A small image inpainting model, trained from scratch: 49215 training examples.
Rows from block 4 of a small image inpainting model, named by matrix and row number. Each number is 500 + 40 x the weight over its row's rms, rounded and kept within 0 to 999. All counts start at 0. Numbers have three digits each. After the name is the row's rms in percent of the matrix's.
After each channel's rows are labels from the 100 images, of 14976, where the channel reaches its highest value: "strongest on" is what is common among them; "colour at peak" is the nearest of a few named colours to the mean colour under the peak. Only what is clearly more common there than usual is listed. The data: retinal OCT scans (Kermany 2017). In brackets: how many of the 100.
# conv: 3x3 conv (model.enc.1.1.conv.weight, 128x128x3x3, each kernel summed), inputs 0-63

conv.116 080:453515360504505542467487433503491520476534527465463522521437444486486517482551461430453543529522510513537510460514472521394512527493529559529520501489526502431488516544458447505499440554414381
strongest on: finding: normal (94)
colour at peak: grey (77)

conv.39 119:384465494474453548523428512473444527491467351450466463508486522441449495437462524494445510477512495518502510502539491499452456483538493537457527495509532442485516462493524503381473532494512513
strongest on: finding: drusen (42)
colour at peak: grey (98)

conv.21 070:458498486519531545445487521502511449467505524445430556466405402460444491465475444447471478462492499478480524454358496530517509461399510564517460471530468491423479466509556541567508487526502524
strongest on: finding: normal (85)
colour at peak: grey (97)

conv.81 096:524521475368552460425504467484448533491449490556499466454539516519460481465459524392439427457515524511482471513522500430520505537529446416522531450444467507519479489524441481551520534483416421
strongest on: finding: normal (87)
colour at peak: grey (91)

conv.86 102:510508491523533530488432360529582469467502558481489481532424467496543530542501505484562533491507414529493452511557500439469466506548457532495486487472468546531504529486459475534517429496435491
strongest on: finding: normal (90)
colour at peak: grey (63)

conv.102 102:538489525425464469463499559487447508439538466499421514536542522505531470519508488394528505473520446488519514573460478537479506433517401437487514471511437426486485503533474524413506462549473584
strongest on: finding: choroidal neovascularization (68); finding: drusen (29)
colour at peak: grey (96)

conv.99 081:510503539529460491487412530523515432501492558519440473493502480440477441482519418470559533429486459516476533545406430522511527413550481521461498449483435488448491490494505503506471482569466594
strongest on: finding: normal (90)
colour at peak: grey (98)

conv.84 100:476513488531552493496486435550556506500522455511565505514511430489470479461522483497496491489480436548494437490563495443479487492510488565531551519460486470452438565524413474485516465523429511
strongest on: finding: choroidal neovascularization (62)
colour at peak: grey (85)

conv.93 125:495490515501407518583463474470475514537459435504516474480548492413425509411516490492507461402503496529498497521548453536505464425490450496508521488437491436439487559481497506399444514515486502
strongest on: finding: choroidal neovascularization (70)
colour at peak: grey (74)

conv.115 154:526510590555498566520508530509464468501489536483482532491523469487479475546574503512534524545479475522515524618511509479530491478486530513488561502519558529507477530495514534511538557501521581
strongest on: finding: choroidal neovascularization (67)
colour at peak: grey (94)

conv.7 079:452461499511493511498497491511514523535466520458507446410478457443542486472448513519493418404515522467436507518462514553519500459492445543514497479461494543420457482467566526533490527520541485
strongest on: finding: normal (85)
colour at peak: grey (90)

conv.107 085:487410452471554513542495507511489550524439420452478526481467465495528545513482516494515395509519456504499443481515488500436463514440457506504445499517468489516510513438511463457400424475477472
strongest on: finding: normal (80)
colour at peak: grey (100)

conv.77 117:471506473446518468519436451525469472502485521502488498542525474499532500526549531455491521497469433515442453545495485480508454472519408420529506439502503481432410407482413507504479498463350490
strongest on: finding: choroidal neovascularization (79)
colour at peak: grey (88)

conv.91 084:459434468461453465530514499449446516527493412387488534480498488507469479483518435466463511489467474517454439482462504540488444461450462551429511515496567488499500438403464548446476538490482492
strongest on: finding: choroidal neovascularization (77)
colour at peak: grey (67)

conv.1 076:525441544468470523370513521474486536575493471478503539487417513469477486438528532457497497422509528483487517451545455582511478500480500510474444514514523475499475484494546498529458576535499518
strongest on: finding: normal (81)
colour at peak: grey (77)

conv.10 087:459460528487477486411523460477528448494497521513493452505456477518557538532548526533492524555487468446520484497545481455498483554559525526528517516507538546517517493507377494542491525422435519
strongest on: finding: normal (82)
colour at peak: grey (93)

conv.45 079:533459520446552478357468529516545438460499530535525446491457482528523509509517443494502472494500552505478510458449468434489502558519499485507471470456470529465504472524488500575469497428455448
strongest on: finding: normal (90)
colour at peak: grey (100)

conv.3 073:538480566480500508358486520538370515571527494484453578494450502450471473471482445468502504493525462482526492497387439564526492474462522435431534468492536537524415428483530549481485493566496440
strongest on: finding: normal (88)
colour at peak: grey (91)

conv.121 084:499479534542510496490533469527457459525509542521468502542544451519486519523565463480536571516456539525559500565417501440500484484515521439516563520489533529502421457554393515569493537467445545
strongest on: finding: normal (95)
colour at peak: grey (99)

conv.122 090:466419535565505463447490510528534497506483552492494471488542463474484463439504544504499489481481457413454483524488507493544447484521472510475468483438449487510488492430547508550503508390533490
strongest on: finding: normal (94)
colour at peak: grey (89)

conv.118 148:556533599530458595510495548517497499519493563491449519515538492520477477539553532501570467483489455535460518602509527536544517451501482475456536497522513504524490518484522558477533523547535581
strongest on: finding: choroidal neovascularization (81)
colour at peak: grey (96)

conv.111 080:572540522509518585470492499541561462532496510490456494427504476437538505440542547467524403532509469548512538582498501474479483495532506517502489483498501532475486547507443496474536394511444552
strongest on: finding: drusen (29)
colour at peak: grey (97)

conv.100 083:511508510512514476406457530518519491409530544462550580560458501529568561516419495554489491500513499471502483410438495577499505532476509506544443524518509551500534545508570449488513475423556448
strongest on: finding: normal (90)
colour at peak: grey (96)

conv.59 092:543450527479386511407498543475504471508534517532441454547500537471512491468492466473538510430535457362540521531484463531471530494486492531464514453447437453474553464500480455420436430533487566
strongest on: finding: drusen (30)
colour at peak: grey (81)

conv.114 090:547481474503512469463523569530473499461557479527430540485540467493509484511546479409479530474557441451516497513514496517445508479482425466493490443479474416436424512482474533435474447561491517
strongest on: finding: drusen (31)
colour at peak: grey (98)

conv.79 108:533479517521474501570487490509495489502575495510425475563541465499512553476475511411478511435462492443468518496523420478474524446544410480494522430466472441458503493508494466453451490536504526
strongest on: finding: choroidal neovascularization (68)
colour at peak: grey (67)

conv.110 080:497459465534519504535493381553481459408500559478491490509466421545535527525516484553478539496520442533519508475505498487469571508511466497496517460560496535466444530462451505531499418551467402
strongest on: finding: normal (93)
colour at peak: grey (99)

conv.55 095:433464472481531598483429434544530520444487497424456419404509515438513414492518519524498464467552520584476507557495474550448502462541491465489508498553453491455474479537504498532462507509476374
strongest on: finding: normal (79)
colour at peak: grey (95)

conv.24 080:485434556545426555422491519483528505484543539470513528536373447505500517462486555476468481462455522511520512475324511543501540513405489492475478520562521463538497502583554488521471515473547484
strongest on: finding: normal (89)
colour at peak: grey (98)

conv.104 095:507410507468462484501472504533477471464525521492474506506492531508517519498375559556511418451490464397426504485504510464504469538469459503537482460392495533496550492460534527513444503420533537
strongest on: finding: normal (84)
colour at peak: grey (88)

conv.9 082:498517501498507472561461490576539520515480558531467463531512457461479482521531514496500498427530548529479509520361428506533519405538501420522446477548461582439439489502545504599500548474511502
strongest on: finding: normal (80)
colour at peak: grey (94)