Weights of a small image inpainting model: 32-pixel images, norm groupnorm.
Rows from block 14 of a small image inpainting model, named by matrix and row number. Each number is 500 + 25 x the weight over its row's rms, rounded and kept within 0 to 999. All counts start at 0. Numbers have three digits each.
After each channel's rows are labels from the 100 images, of 14976, where the channel reaches its highest value: "peak at" is the part of the image that holds the peak. Only what is clearly more common there than usual is listed. The data: retinal OCT scans (Kermany 2017).
# conv: 3x3 conv (model.decb.1.0.conv.weight, 128x256x3x3, each kernel summed), inputs 192-255

conv.125:466488448474522470457454562487492483421437498465473499468540511480511499519503454494476502481448540513471458519465548510564521496540510452484462501536530493513466492501550498433551448509510509
peak at: top centre

conv.13:488460535442482456416462509469490503496454528494444474476468438525508435467485431511425423465484484467495469504499473467572520450504491531515486540510527498433494505497461494503495486513494459
peak at: centre

conv.20:550485528462440480545448494487466476507451513541476459436511483522501500473514499459495445476505506491504527460473528466484499510503479438518485469508493465544563474470516486472470488553455511
peak at: bottom centre

conv.114:453474468521451474465498536460472505512462479462484448529454498481460506542480461511479480482446478499419488461501485449427491496512466503513506513468484514461526500486488471480465462462494520
peak at: bottom centre

conv.14:487480457492492495476452482483475427410478458445486519477495504483556492489466532445465507459524498482490509518450517490482504467505452416520523511517491488547493487420506481462449507507513526
peak at: centre

conv.2:474477473482519467487464534458466483464483474468488513509450455483474482521494467504470512481438488487468481495446492462458498506502539524458519507523502482499487471490461473493463483537526478
peak at: centre; top centre

conv.74:543484475510491505513465522522508463461497470542482455508459517456490473527478475461471459488490516501472463456443518510549483488529450486519473495484477480353527469435490446443474461512459533
peak at: centre; top centre

conv.26:494520514524444527498541518490482519513498477543516507519457488486482485497500539527519510493485455508491495383493419466521503485546512468431506488513410508442512498513441551333543486475389497
peak at: centre

conv.1:522465522470444451479490473472473519503511495478466487517492483503448473522521452526427497490486462491478524512479427446557502463521518500519482540453532513496467498493461521536530499479500480
peak at: centre

conv.30:512496535484491477450502532498537546527500488480497549513503527489405539534546433570482550544464534469487523536504446485553442479486502489494485493427462538539494479514496531489521535474528505
peak at: bottom centre

conv.12:507474513524494519459426502500496450417512516538490474505489516472496489497517462454474484523483501522481516463469476453479502515547484538522499498486501495397500489473472366526471505472427516
peak at: centre

conv.11:462473482461494508530501482485510478521501464493469460485527456504523514457459504472491522471520478522503481497514490541517514530551434525527540531490472476571491505366487576512511517455460514
peak at: centre; top centre

conv.65:498509554489526501542506511539508539511481538522497501462532485565524539499479538529525425461556510512506553510477482503430507520472466501488535456535491532494492480506492550510491517468507469
peak at: centre

conv.82:455518496540507512501459510492391464466467403449518464470475503523488556461500487472498478511451495525481486504499498546595509467500468508461512528484492479489458480492483514485485404440443488
peak at: top centre; centre

conv.121:514533449511523518540491537448524511432519433557528506547529530567525518536529477514515485529485392501450486481457491486450480518485457540475508548457482499456489477446449492504448494468527489
peak at: centre

conv.25:492520484528490523506578534509484519542448500463510482448433523473432485439430478515498508424455518498453471455481494478539520516505479493535533537530471507474497450499461514416489489531452491
peak at: top centre

conv.0:468474447451545503531505500451455533510473471499492455480477463508508454511482502533477479500516464495441514518521502503519495480416402518488468504519527482535495488415518534477465479452494495
peak at: centre

conv.47:494462444440499454516444462482465426527484481523471500479454446515521462445452499425447500470506460476519411457472483456482509487466462522508486570497528468454495487467456412479494500508505466
peak at: middle right

conv.104:491507433516508538513468536519521476475509460489508519486422508422475458502463522470483500506552495508495425526503470447555476519479462512543497503446521507475527521445380477508489513493517518
peak at: top centre

conv.62:464500448457516490527477494503453496516506493506483474486540451504525485471475499493479455493511510479464531491460475499590479509457410448523493513512543471464462518402495528507494507467464549
peak at: centre; top centre

conv.29:537496568494486459489495500488497526489502502509493531510556505522424496503534512532463502487497480511506528517454380441580521500528516504480495520478471525550471475499446552491537505500493455
peak at: centre

conv.111:471426535474481457429477474476516456477526526474456439508519498495516487480500421482451479503462514439527461450487447499513478484493505439516547519478536474471499454513516505586511548492479510
peak at: centre

conv.41:470522473483487450500503490475518509441489477501521490502507474477523506483553496513535506529481493519484463508519464453590491554537472531494500555441526510519472439476463525582483482508515500
peak at: top centre; centre

conv.6:531438472500483525542460490527449350474534518535468501485489507522523531493498492374458537528499522483475482523470484441455513524500475497513527527459488445511453469432457425516502518500531444
peak at: centre

conv.73:527452554476490486496471549478445473495518469527469535466549515558535529500532463494481483500460480496445480497497498493540548508594520575544484540537487488535528535535452525541471502509500491
peak at: centre

conv.53:516466502481487499516504494496480382465477496511476495484509466527523504436488507375471501506522467458486485521498499472465521497529480528507524537554511430526465491462483462500473498526531469
peak at: centre

conv.95:531483480507484511520504512472459475511457484483484490475476510519516505500445476484482504493468513517496493493485490479396512499485440552533536509549485509514544503466482461497488526536502464
peak at: centre

conv.33:496463423472524526468535537476491496462479512504488470491509479520489495553458489490479482492532534484476443520471496464600493504420465498508528524532536470503486517460456503520481513440503432
peak at: centre; top centre

conv.91:508511479456530490508491457549477505483478522428514501491559481526497491508473552510501483463538514483520510494444459452504499529496479544535532537502450486509443491494509458505555517542478464
peak at: centre

conv.54:468518465513503556489405533482464508417456509545495458447507502538534554464530490509512519526490514545440506516501501490573516467444435505502439473523519537440468459441507514495507435459509458
peak at: top centre

conv.122:510490455509455544477473444498480411404481495475486455496496500493500526434476518424526509483496492531487549494460499489531542445443463514523453429504495532514495484479493468485456504541474495
peak at: centre

conv.86:464511520500448481508503527451500508522506470454502534519481501476422502525526437529528494496436522500514536465520520505548440502529513494490507476459464535507530479525540540444531505482484533
peak at: bottom centre

conv.126:466492481495493488451485536489498505441457444465499468457489492429484465485492505510481515460505463495519415512452458451430489457526514457518499508504513503537531488490459458451464462499533509
peak at: centre

conv.89:465503493492459456543475463463472454506472513478500514467461484499510520455495502472527446509496487501500545462516501487431460462502488443491500476460535471492482458498576488509528495451493539
peak at: middle right

conv.27:503502427468425466464474521492488522503486429480480457528527486503406493532505493510475476458490457505474518508466439421543467514454440512463483506507480511529497542482454456490487493513516487
peak at: centre

conv.97:496530527523488519492583523516507480494455500513508526506501518496430493438532499478521511510457479464521489453457485493507536519535538537471484521499435502471456473567521510446572463540417424
peak at: centre; top centre

conv.98:471500531477500458464415552509499521517480537528494500449481488545490488529535517516488461528498462499512478504504486502441519536508540510474462484505537531438480462545511357485508446504537457
peak at: centre

conv.51:492504490526489538508521498518492491506467497477506499512389510445485489477524494497528513516488473529509496469525441453551519488542509547538463493470508531487511464520482517490517487509476504
peak at: top centre

conv.100:508453487465491514502455461524480390422477485471463457441525473551515493475514510380470526541526502492467487540496500519556530482466474486512492477515522496545483482467498493523494510507528462
peak at: top centre; centre

conv.103:504516512496490494549546493511488504511496499574500490444451495510510487496532455515452498503442521489506438461443482470549517542512538519467496536500523513438459496512486417454524456475519461
peak at: top centre; centre

conv.101:480500407507504519537491486441515495530531400463511537540478499436476500514480497500524512512489458506389497509537506519519468505448404443495513470519476489536508487427470547498415523459484514
peak at: centre

conv.8:460533488509512531538510530490491504505501469520522479510436472507502486518464505512496483451440503521478485354506449472482523505518480515487528502501510523328522494476487440448482490478387501
peak at: centre