Weights of a small image inpainting model: activation gelu.
Rows from block 14 of a small image inpainting model, named by matrix and row number. Each number is 500 + 50 x the weight over its row's rms, rounded and kept within 0 to 999. All counts start at 0. Numbers have three digits each.
After each channel's rows are labels from the 100 images, of 14976, where the channel reaches its highest value: "responds to" is what is common among them; "patch colour" is the nearest of a few named colours to the mean colour under the peak. Only what is clearly more common there than usual is listed. The data: retinal OCT scans (Kermany 2017). In brackets: how many of the 100.
# conv: 3x3 conv (model.decb.1.0.conv.weight, 128x256x3x3, each kernel summed), inputs 192-255

conv.63:500494555546528465559516411546511477495473533430490398494473563556431472454499485502533544503416446472588370418472398425482515529547628624476348494342464470385451495604507315463593395600475472
responds to: finding: normal (86)
patch colour: grey (97)

conv.72:509554389521426432555692466456562494573461516455509422452534556376464455287450418505538559484468492398430466536473495496498452465495441457417483460499437412461347433485444559484492530581461490
responds to: finding: drusen (43)
patch colour: grey (96)

conv.106:458505377510532506536487566390581517289514402624521498565563510609553527560546466526509482545527331522379452521432476441424450533455391560489536564462465505491478440386444497505342468413550486
responds to: finding: choroidal neovascularization (90)
patch colour: black (97)

conv.84:526524382461492444472433446489496531469463569509516455402437504528523417505405490531467471477473591479447324511540537540461374408319416494583493445364539503439484458478528402556241526483502520
responds to: finding: normal (95)
patch colour: grey (89)

conv.45:351475386468472439489554411462530504541456500463496465479437492497513435488492528490508372511592447620390590568544474502369520456305382541449545406492584622485529517485456591529393486398586518
responds to: finding: normal (86)
patch colour: grey (96)

conv.76:542577454535549465586469580415545527559502433635553570480511619522537543518550482559576536532343454511533440374474516479427555529615546546450530569494375445418424352524471377427533488522429499
responds to: finding: drusen (55)
patch colour: grey (97)

conv.124:416582394529519537489413576573450508393570328515589556545483530560521541561624447538566425635401477513472526302477514553628462541539358489472460619391468474463488435444518560472459459452523525
responds to: finding: diabetic macular edema (33)
patch colour: black (95)

conv.31:552524404521523542461506573475595548523468496423510480425481489495447503546544533524473478520531430296407492542452438435492325477499390579518481538487501331580477559500482433514423419534549558
responds to: finding: normal (80)
patch colour: grey (98)

conv.123:518285475466548524502440539460516392288543501612328548462592465595533528533556434393362536530550520505485384499501493467538512614565403476482486483492508495548514498423458492509473516534525479
responds to: finding: choroidal neovascularization (61)
patch colour: black (97)

conv.23:440449445474357514430441526469441458411538519487430489508539472530368484557441538413458398369463480577523495518382512447585479377430473491406530447534597504463565521361533553469441507473519455
responds to: finding: normal (95)
patch colour: grey (84)

conv.75:557621496531552469547496519365478539509517437621574564581530540454519511475555551538533488505498274530438579471407547567517577501616523603369505482569441507552478421551534511506415422486358436
responds to: finding: drusen (25)
patch colour: grey (92)

conv.115:538476359476601498500563489492449545494462439487484443512554528549471513540449517544481450436583535453380498522492327360328456405524470471520480512398460479482439578474412372466523541367562479
responds to: finding: normal (84)
patch colour: grey (98)

conv.58:530392523451479558486490521497409252350534483534436393436547470505546399477450500225431510541515551463508468527420500463607541562623509615539540573546546362502512586488472507540459483492475511
responds to: finding: normal (89)
patch colour: black (94)

conv.36:514555529513456573609550457453497532554495484642535426494354524534474498407491547524602554399410421536511436376475456455509511448546490496438438417550319475459492429507439414371465298480371501
responds to: finding: choroidal neovascularization (67)
patch colour: grey (91)

conv.66:392477332471481455426404413393490501603545522429469302568505477388481402493488519489469524474479406548404518541544567524508460417461376408544447542344518534485455530460580454471335470395583523
responds to: finding: normal (94)
patch colour: grey (98)

conv.80:531408476450539483480472334451305505575514480470460543529504435564436517480393428486381450478463475487575553448448456452459453463569528531550536503509525464499527535359480344542545576490440438
responds to: finding: choroidal neovascularization (64)
patch colour: grey (71)

conv.15:449548383561543469552450452473575531525459477463513429526537591484310458472512393517464526527493555498522416573446537442449369449432473590463425584403600528453448480515555407539493405486605515
responds to: finding: normal (90)
patch colour: grey (97)

conv.56:311587373377412315631457462480514536547470544514542436517547362432522451377457557516540459428498437512467482466541576559375504487419441488502503464556457432458531373473584524516477394452455497
responds to: finding: normal (87)
patch colour: grey (99)

conv.112:574389518518454520474527581494439252339560572460407514533513542488495515434422489279466510402435504471544457429378476372353499468521542574538496543438498443250553513489366464558439489541394552
responds to: finding: normal (80)
patch colour: grey (68)

conv.116:282569479371450417508309498499494543543463507510524467488444356524515516535497541538523377436518420621501507505543538532378551440453456547539501410496547654379537534570529476465418405450549582
responds to: finding: normal (89)
patch colour: grey (94)

conv.4:419546330490359468492533474435483496505415426471505440539558467437393507507484484528524514464445541487428482504406509472397440581463353432514586524514325498552520459408487507435364567434533493
responds to: finding: normal (80)
patch colour: grey (85)

conv.120:533556547573488504431661482627525507449422525585563502517482548566524496537566441525425497512427564578534555392313521430602508546436462460501514521494425568431575380359396572318471463510397494
responds to: finding: choroidal neovascularization (63); finding: drusen (25)
patch colour: grey (76)

conv.44:505514468582489581500436453496537542527536586445504406566491557475554511419465508529520632514497581413584402519517480470385455319377627541503528479364484414497484528563450375506553459498548546
responds to: finding: normal (85)
patch colour: grey (82)

conv.35:428525394490451498512566667345530493512446450551490457510487445404514538517512529485493487425435386488489414477496554532496421553642555526514505483476514505529591443455556551403469403500492540
responds to: finding: diabetic macular edema (29)
patch colour: grey (66)

conv.99:494465454549503607447413596466538470412522536554450461509421512556498580562460401487422541521487530498470339576560476489525473504432474517515452527485595528329474515522504335562394453441555467
responds to: finding: normal (86)
patch colour: grey (96)

conv.79:411523330460486532312384514516466472502487520382520380498501454404470523553408509483542450458493504566310464554548507513523444370412318382514473489508441506572507547421526495545284536350557517
responds to: finding: normal (89)
patch colour: grey (96)

conv.22:413551561459388434619360536507560467584413545535528450479461464503390516429508557453589437436561504519559505473541585593577463488459446495448493351461536528511612430545604499493455431468446516
responds to: finding: normal (81)
patch colour: grey (96)

conv.64:382487499424504455367367359534545525515425534486443435365451424519522505438536534525499496510504525554532410544559501540504457529351540470420364498407506611476512536542532404526482330444578481
responds to: finding: normal (78)
patch colour: grey (75)

conv.37:554508507493466544408702457574522455439434493579497536432409447449538451270565539448535487481486449529505588362454440442548553510590532527569474500562421520474518346524498533430579529584359442
responds to: finding: drusen (31)
patch colour: grey (82)

conv.17:349610501548535490486463591527485552541461513449565412467424507533399507551403495539549477478430422538497258453505561479515516434490544591543326580486483500299473487566530295431516426462472430
responds to: finding: normal (79)
patch colour: grey (98)

conv.55:495523367436361461519502563454495508496473528602521489388498453497537474490508516492506474556513485419460444521539533560385517480414486446515531524451586382495464423485511583483412553522512494
responds to: finding: normal (88)
patch colour: grey (77)

conv.16:397496408430513363410460522520394428291413399427479438486628508484526514524497523424471423449522537476544514464405555534548520525542353442504471543582481446575473477467645499364526454483468489
responds to: finding: diabetic macular edema (30)
patch colour: grey (70)

conv.71:453542298515532501619465408463516574572501512497529451474523506464390562524487513570521535419478499505450457518507569512419434494442518478492483548362452485541476534479555408393439471509541525
responds to: finding: normal (81)
patch colour: grey (91)

conv.46:479470490309518390585470541455463527527455486614475463443398299520509448514592540537502469563448419517460447460494499478577481587585592585484387522470565520375579479522419317439544401534514488
responds to: finding: normal (78)
patch colour: grey (86)

conv.83:469511573485514443414413506474527557519502548468500478504423511593479500518469473551406450449390539467613395440459430405434435535494554530496507474419468529278493412559510266469468360475390466
responds to: finding: diabetic macular edema (37)
patch colour: grey (92)

conv.48:417535458515491453569722538514510510552417547578505500459493461437511478455482500503500488449484442518515453495515505502507548477365470538477571486599561530496521469469426555463430319473493503
responds to: finding: normal (79)
patch colour: grey (94)

conv.119:468523310467563480518467598428490601473447457552519445495539469577468527584536426602447464446500577501385333496495498560287399479411466459490534567492499522474459481460473387445306476503583512
responds to: finding: normal (88)
patch colour: grey (98)