config.toml
model = "image inpainting model"
dataset = "retinal OCT scans (Kermany 2017)"
train_examples = 49215
image_size = 32
crop_scale_min = 0.7
horizontal_flip = true
task = "inpainting"
loss = "charbonnier"
arch = "unet"
norm = "groupnorm"
hidden_act = "gelu"
weight_standardization = false
widths = [64, 128, 256, 256]
blocks_per_level = 3
block = "plain"
attention = false
upsampling = "nearest_conv"
init = "torch_default"
optimizer = "adamw"
learning_rate = 0.0048
beta1 = 0.9
beta2 = 0.98
eps = 1e-08
max_grad_norm = 0.5
max_steps = 13700
batch_size = 128
epochs = 35.6
lr_schedule = "linear"
final_lr_fraction = 0.01
warmup_steps = 680
weight_decay = 0.1
Rows from block 14 of a small image inpainting model, named by matrix and row number. Each number is 500 + 25 x the weight over its row's rms, rounded and kept within 0 to 999. All counts start at 0. Numbers have three digits each.
After each channel's rows are labels from the 100 images, of 14976, where the channel reaches its highest value: "patch colour" is the nearest of a few named colours to the mean colour under the peak. Only what is clearly more common there than usual is listed. The data: retinal OCT scans (Kermany 2017).
# conv: 3x3 conv (model.decb.1.0.conv.weight, 128x256x3x3, each kernel summed), inputs 192-255

conv.21:507518508494540502478503447515520487502463518493519508509460515412437444450489475478500486517494516468481494485448508524571453506554517465495510497466489474531483505505452474503515505490498474
patch colour: grey

conv.69:477521495485466439548523490450497485519482509512521514478476496482506487476496498499529484480497535475510517462533508527463398458511493442473519482425520443499481470506579498506514501456466506
patch colour: grey; white

conv.38:489509453471490471523513452470480500508486441507507517514520485417511428477491524482503467498513473499540531457499464523513492474466396525497518460482504515546506523444526553464420492463459510
patch colour: grey

conv.110:496509451527472522466504481408490499519512439509502515526511525399487500468482485498516524502485467479534537469508473516480497493474448509525532468505438495559513489380481545473455534395423509
patch colour: grey

conv.67:477467406508495507527446472456490503527526497511466476545512503500492482482440480502475454449501497521459552505504501501432508475440384494505508437448525523504502521466510497508398529428499492
patch colour: grey

conv.70:445489542487471495521493458454518501523514507459495488505489444470519463439508456519498527476500526461503481450476468478530504508538506478520546495495422456520472507505461503498548512463446479
patch colour: grey

conv.102:508495494494461470530489522467490480540464513512494496498478489523425488524460498480503467452506483456496518488501516486431435487504500494438524472452477438503515504497536469513532509479468509
patch colour: grey

conv.96:502555483488515521496514533514467531536514481503538485501457453499462517544477502524488452432473483505467449394455426440547500512508479470528527487501440516401479504459451439464523497487427515
patch colour: black

conv.42:500528437497468487423543519483481479447530432523520519533478511543481521519485476489500485482452438497522446462481480445536495498493471543519484493465488525485539468482473511473472506526502524
patch colour: black

conv.81:568504445508470497500491482499439474501464482446509511477497502557480483523460504491487469466513519480555555468483464460471490450452433548524525457528531499498496532446504474552439531497472459
patch colour: grey

conv.34:526478539491448498523510482491494469468489520509480460497496487509493498518536468465465436480462445475518521455457508501446494517530464467482466501506467503409526437500501504505504502521439499
patch colour: grey

conv.107:466511511510480486562507506467508500544467521504511500494472495505451507492457476504519477459481508421512507459509522510449422484519518478469538505440472421502472495526550494492540507497445503
patch colour: grey

conv.68:548469487511522498506472430496451506538517526517485513470478512500498484509478499496445521500499493406522516490469454463402483442514557486479489513451484408509457534481498439514499517497515497
patch colour: grey

conv.108:440524466495516523469449501542506509435508505516504486484510505512532553518537527505505444476518521539449484530521470452519552521424495469484481464535486544450478438474495470463584491508524497
patch colour: black

conv.40:496495395472494489472523469478473503506487491514501465503523489479500524533468500515524513510512549511445518541491524502478485523446406523480545496544507497543511484442509544512396514457526466
patch colour: grey

conv.127:414531434511502472514562547440504530509480488530519475513502499453514493469546475525473479503462438512532444504495512523437501528505519483485527535458506516525516480450507563477494435492533531
patch colour: grey

conv.10:507472495492496503499476488511480466395448458525494515416518490517522531461538475487474467483500487501500502472487508517530507531551467452486496482461436500534427430446519520481522478475514492
patch colour: black

conv.3:535500530532539517462529493473527524525492534462508486490480525486472480500530488515468523530520495408467495506500423464467420435531521538465492484465509397550506550502437479499492489492507499
patch colour: grey

conv.88:542463537485487465509487493445441461500482521501462423509509525511484411532550464466457482494508467462480565536479471474487494432552498504437456483471553442602523520475505420523507468505535453
patch colour: grey

conv.93:462514405507476525425499530509499481426494417493518521482487505527470522503476483494497476499470460505464448443487499497559470520485488456496507499507508510483507484456482526463451507522494519
patch colour: black

conv.9:472510445521486513470518477473502471414471389513521517517507511497491483459459501478497513460480420478513467461487505491549500529491436487490528538528516469508549485477469526472471515473517509
patch colour: black

conv.118:444541518516520529507443503561512507446460470485538545489505485524505544535560507516516469553521459490502459511539509550542510512483485474509462510498487504488463456472531552505526482500532443
patch colour: black

conv.18:560487508502485511503462482472454525516446478538488546439478518562482518526556481528436507510486457497487567493519465453552511477526544533488462498493471523508442521503476477509522523515503411
patch colour: grey

conv.49:494452482471466511501496487500483368448516472527475459463525454508522468482466512353476489511487504511478469516472505500563519535521472564529557536530522490480525520466491529536457509495493527
patch colour: black

conv.19:517497513487465452545525473446463473494454512552488503461502517504515472494525484472503491471505541426515493439470511503472445512517537447501521491467466430520520493500552470467483508509459478
patch colour: grey

conv.28:503505525481500495489510501532486506527524508524490527510533491473458512496520518514505530471496541506532482549500472476447486508550469481462494511474418490534449505510510481425486504535541501
patch colour: grey

conv.92:554473470495483498456520454408494507519527451534491528522532510494501500512502485506492532497482503498500500485506493522549485486453392516503536483454489498542506475404472523513387519500449482
patch colour: grey

conv.50:460469469448495484486467455500475463519449494465468402470476452495488441416462511443483484446501469480512472484479498504501486431456479458468436447453493459496511490471500402463515460530491510
patch colour: black

conv.39:441504525487475457498474446500556487475477499420491489494512460473468453474495524481529514456528418514518430440490502518475491512508510525518435510439423513464489450548521461465550467553431474
patch colour: grey

conv.43:473536504481464477599534498455461500527446497540509430457420485482471483470498506489552427472489433497486501437526523502490460466511524485460465446530482506451514470525549507462448471485416530
patch colour: grey

conv.90:542528487535470484495580473431486504517473448548500541503519509437446518473448480493499525473491493491518536441473472487520448542519462505502528493500466518529498491403470563458472557461402494
patch colour: grey

conv.24:512486531454493448483502468539539499495509526496474535523507482497445509465514479512504550509524553469503498508505453500495481486428495471478501470455451503516465483522515515446516508481488473
patch colour: grey

conv.87:428487417428504428507458390471486492441471446525494487433499451463492457450516515495487467474529500513458449486495508495429459510489488455486479404459488516506514477471495479467508485522529511
patch colour: black

conv.61:439507446459513443470493463464483514460477457530498432471492469503505468492515498510491460481486479519480453483510495438501488511473485537501468488467495542493537452486484476487526472537503508
patch colour: black

conv.109:472456469489493521442452504483437488384515481514447481488503487479535514486512455483464476471493471506490473476487476442519526525486482490505469524536465508457516458482488457436558488523509452
patch colour: black

conv.32:433555429472468448590478449477483517528478487521529458490493464424511512457488521518548486498510524483475501489526536538503434524468489495475520462476497475501453476504540521480479466472484522
patch colour: grey; white

conv.78:477521457521495528506499532503491501443507423513503516500510522521465528531533486512523489486451457503475511448483491514490481480512493451469515524500448515482465479461502500359514457502482499
patch colour: black

conv.7:510418520466543535504524477525478402438550535492452461498531487505518529478495484413468498508509494483509545544494505513506496480531527502521482523487513436516482486448535476513548489478513503
patch colour: grey

conv.5:522516517482501458488531466520458500481433528462501500458524504494471508454471444515509495470468501456508457435492492484465509497544554495449455454533519478468505499542527439494488474493478447
patch colour: grey

conv.85:562476517479495471511446510478432489519484515558465453497506497531507494545524457486465450501504484456487538497467476471384503480547506485459477502475503435530502520483506350504508466490528457
patch colour: grey

conv.105:477460483513496528473421527468479499431510469536475448482459506519507508501555438503472495556474495504442484499472494443571460546488487501498475530469503505485484499463435475514442452442533469
patch colour: black

conv.52:507486424520528511491536437535549514510482514449488530486554516413472510405483495517482571516524538487492464528484463476520474526484480532476519459513487475531432483470431499495498516512530475
patch colour: grey

conv.94:438484425483482466477492462467475489432482419498469487481507474504453479510494465490499471460458447512484481466509487478520473507484441499486501469481487531497533506449506483416471458494489520
patch colour: black

conv.117:516459496496497526492544532522479346437482513470476505476478506515503525511481505380497530499465523519506471473469522492481505499491503518516514501490511512475514488468470502521484519528441441
patch colour: grey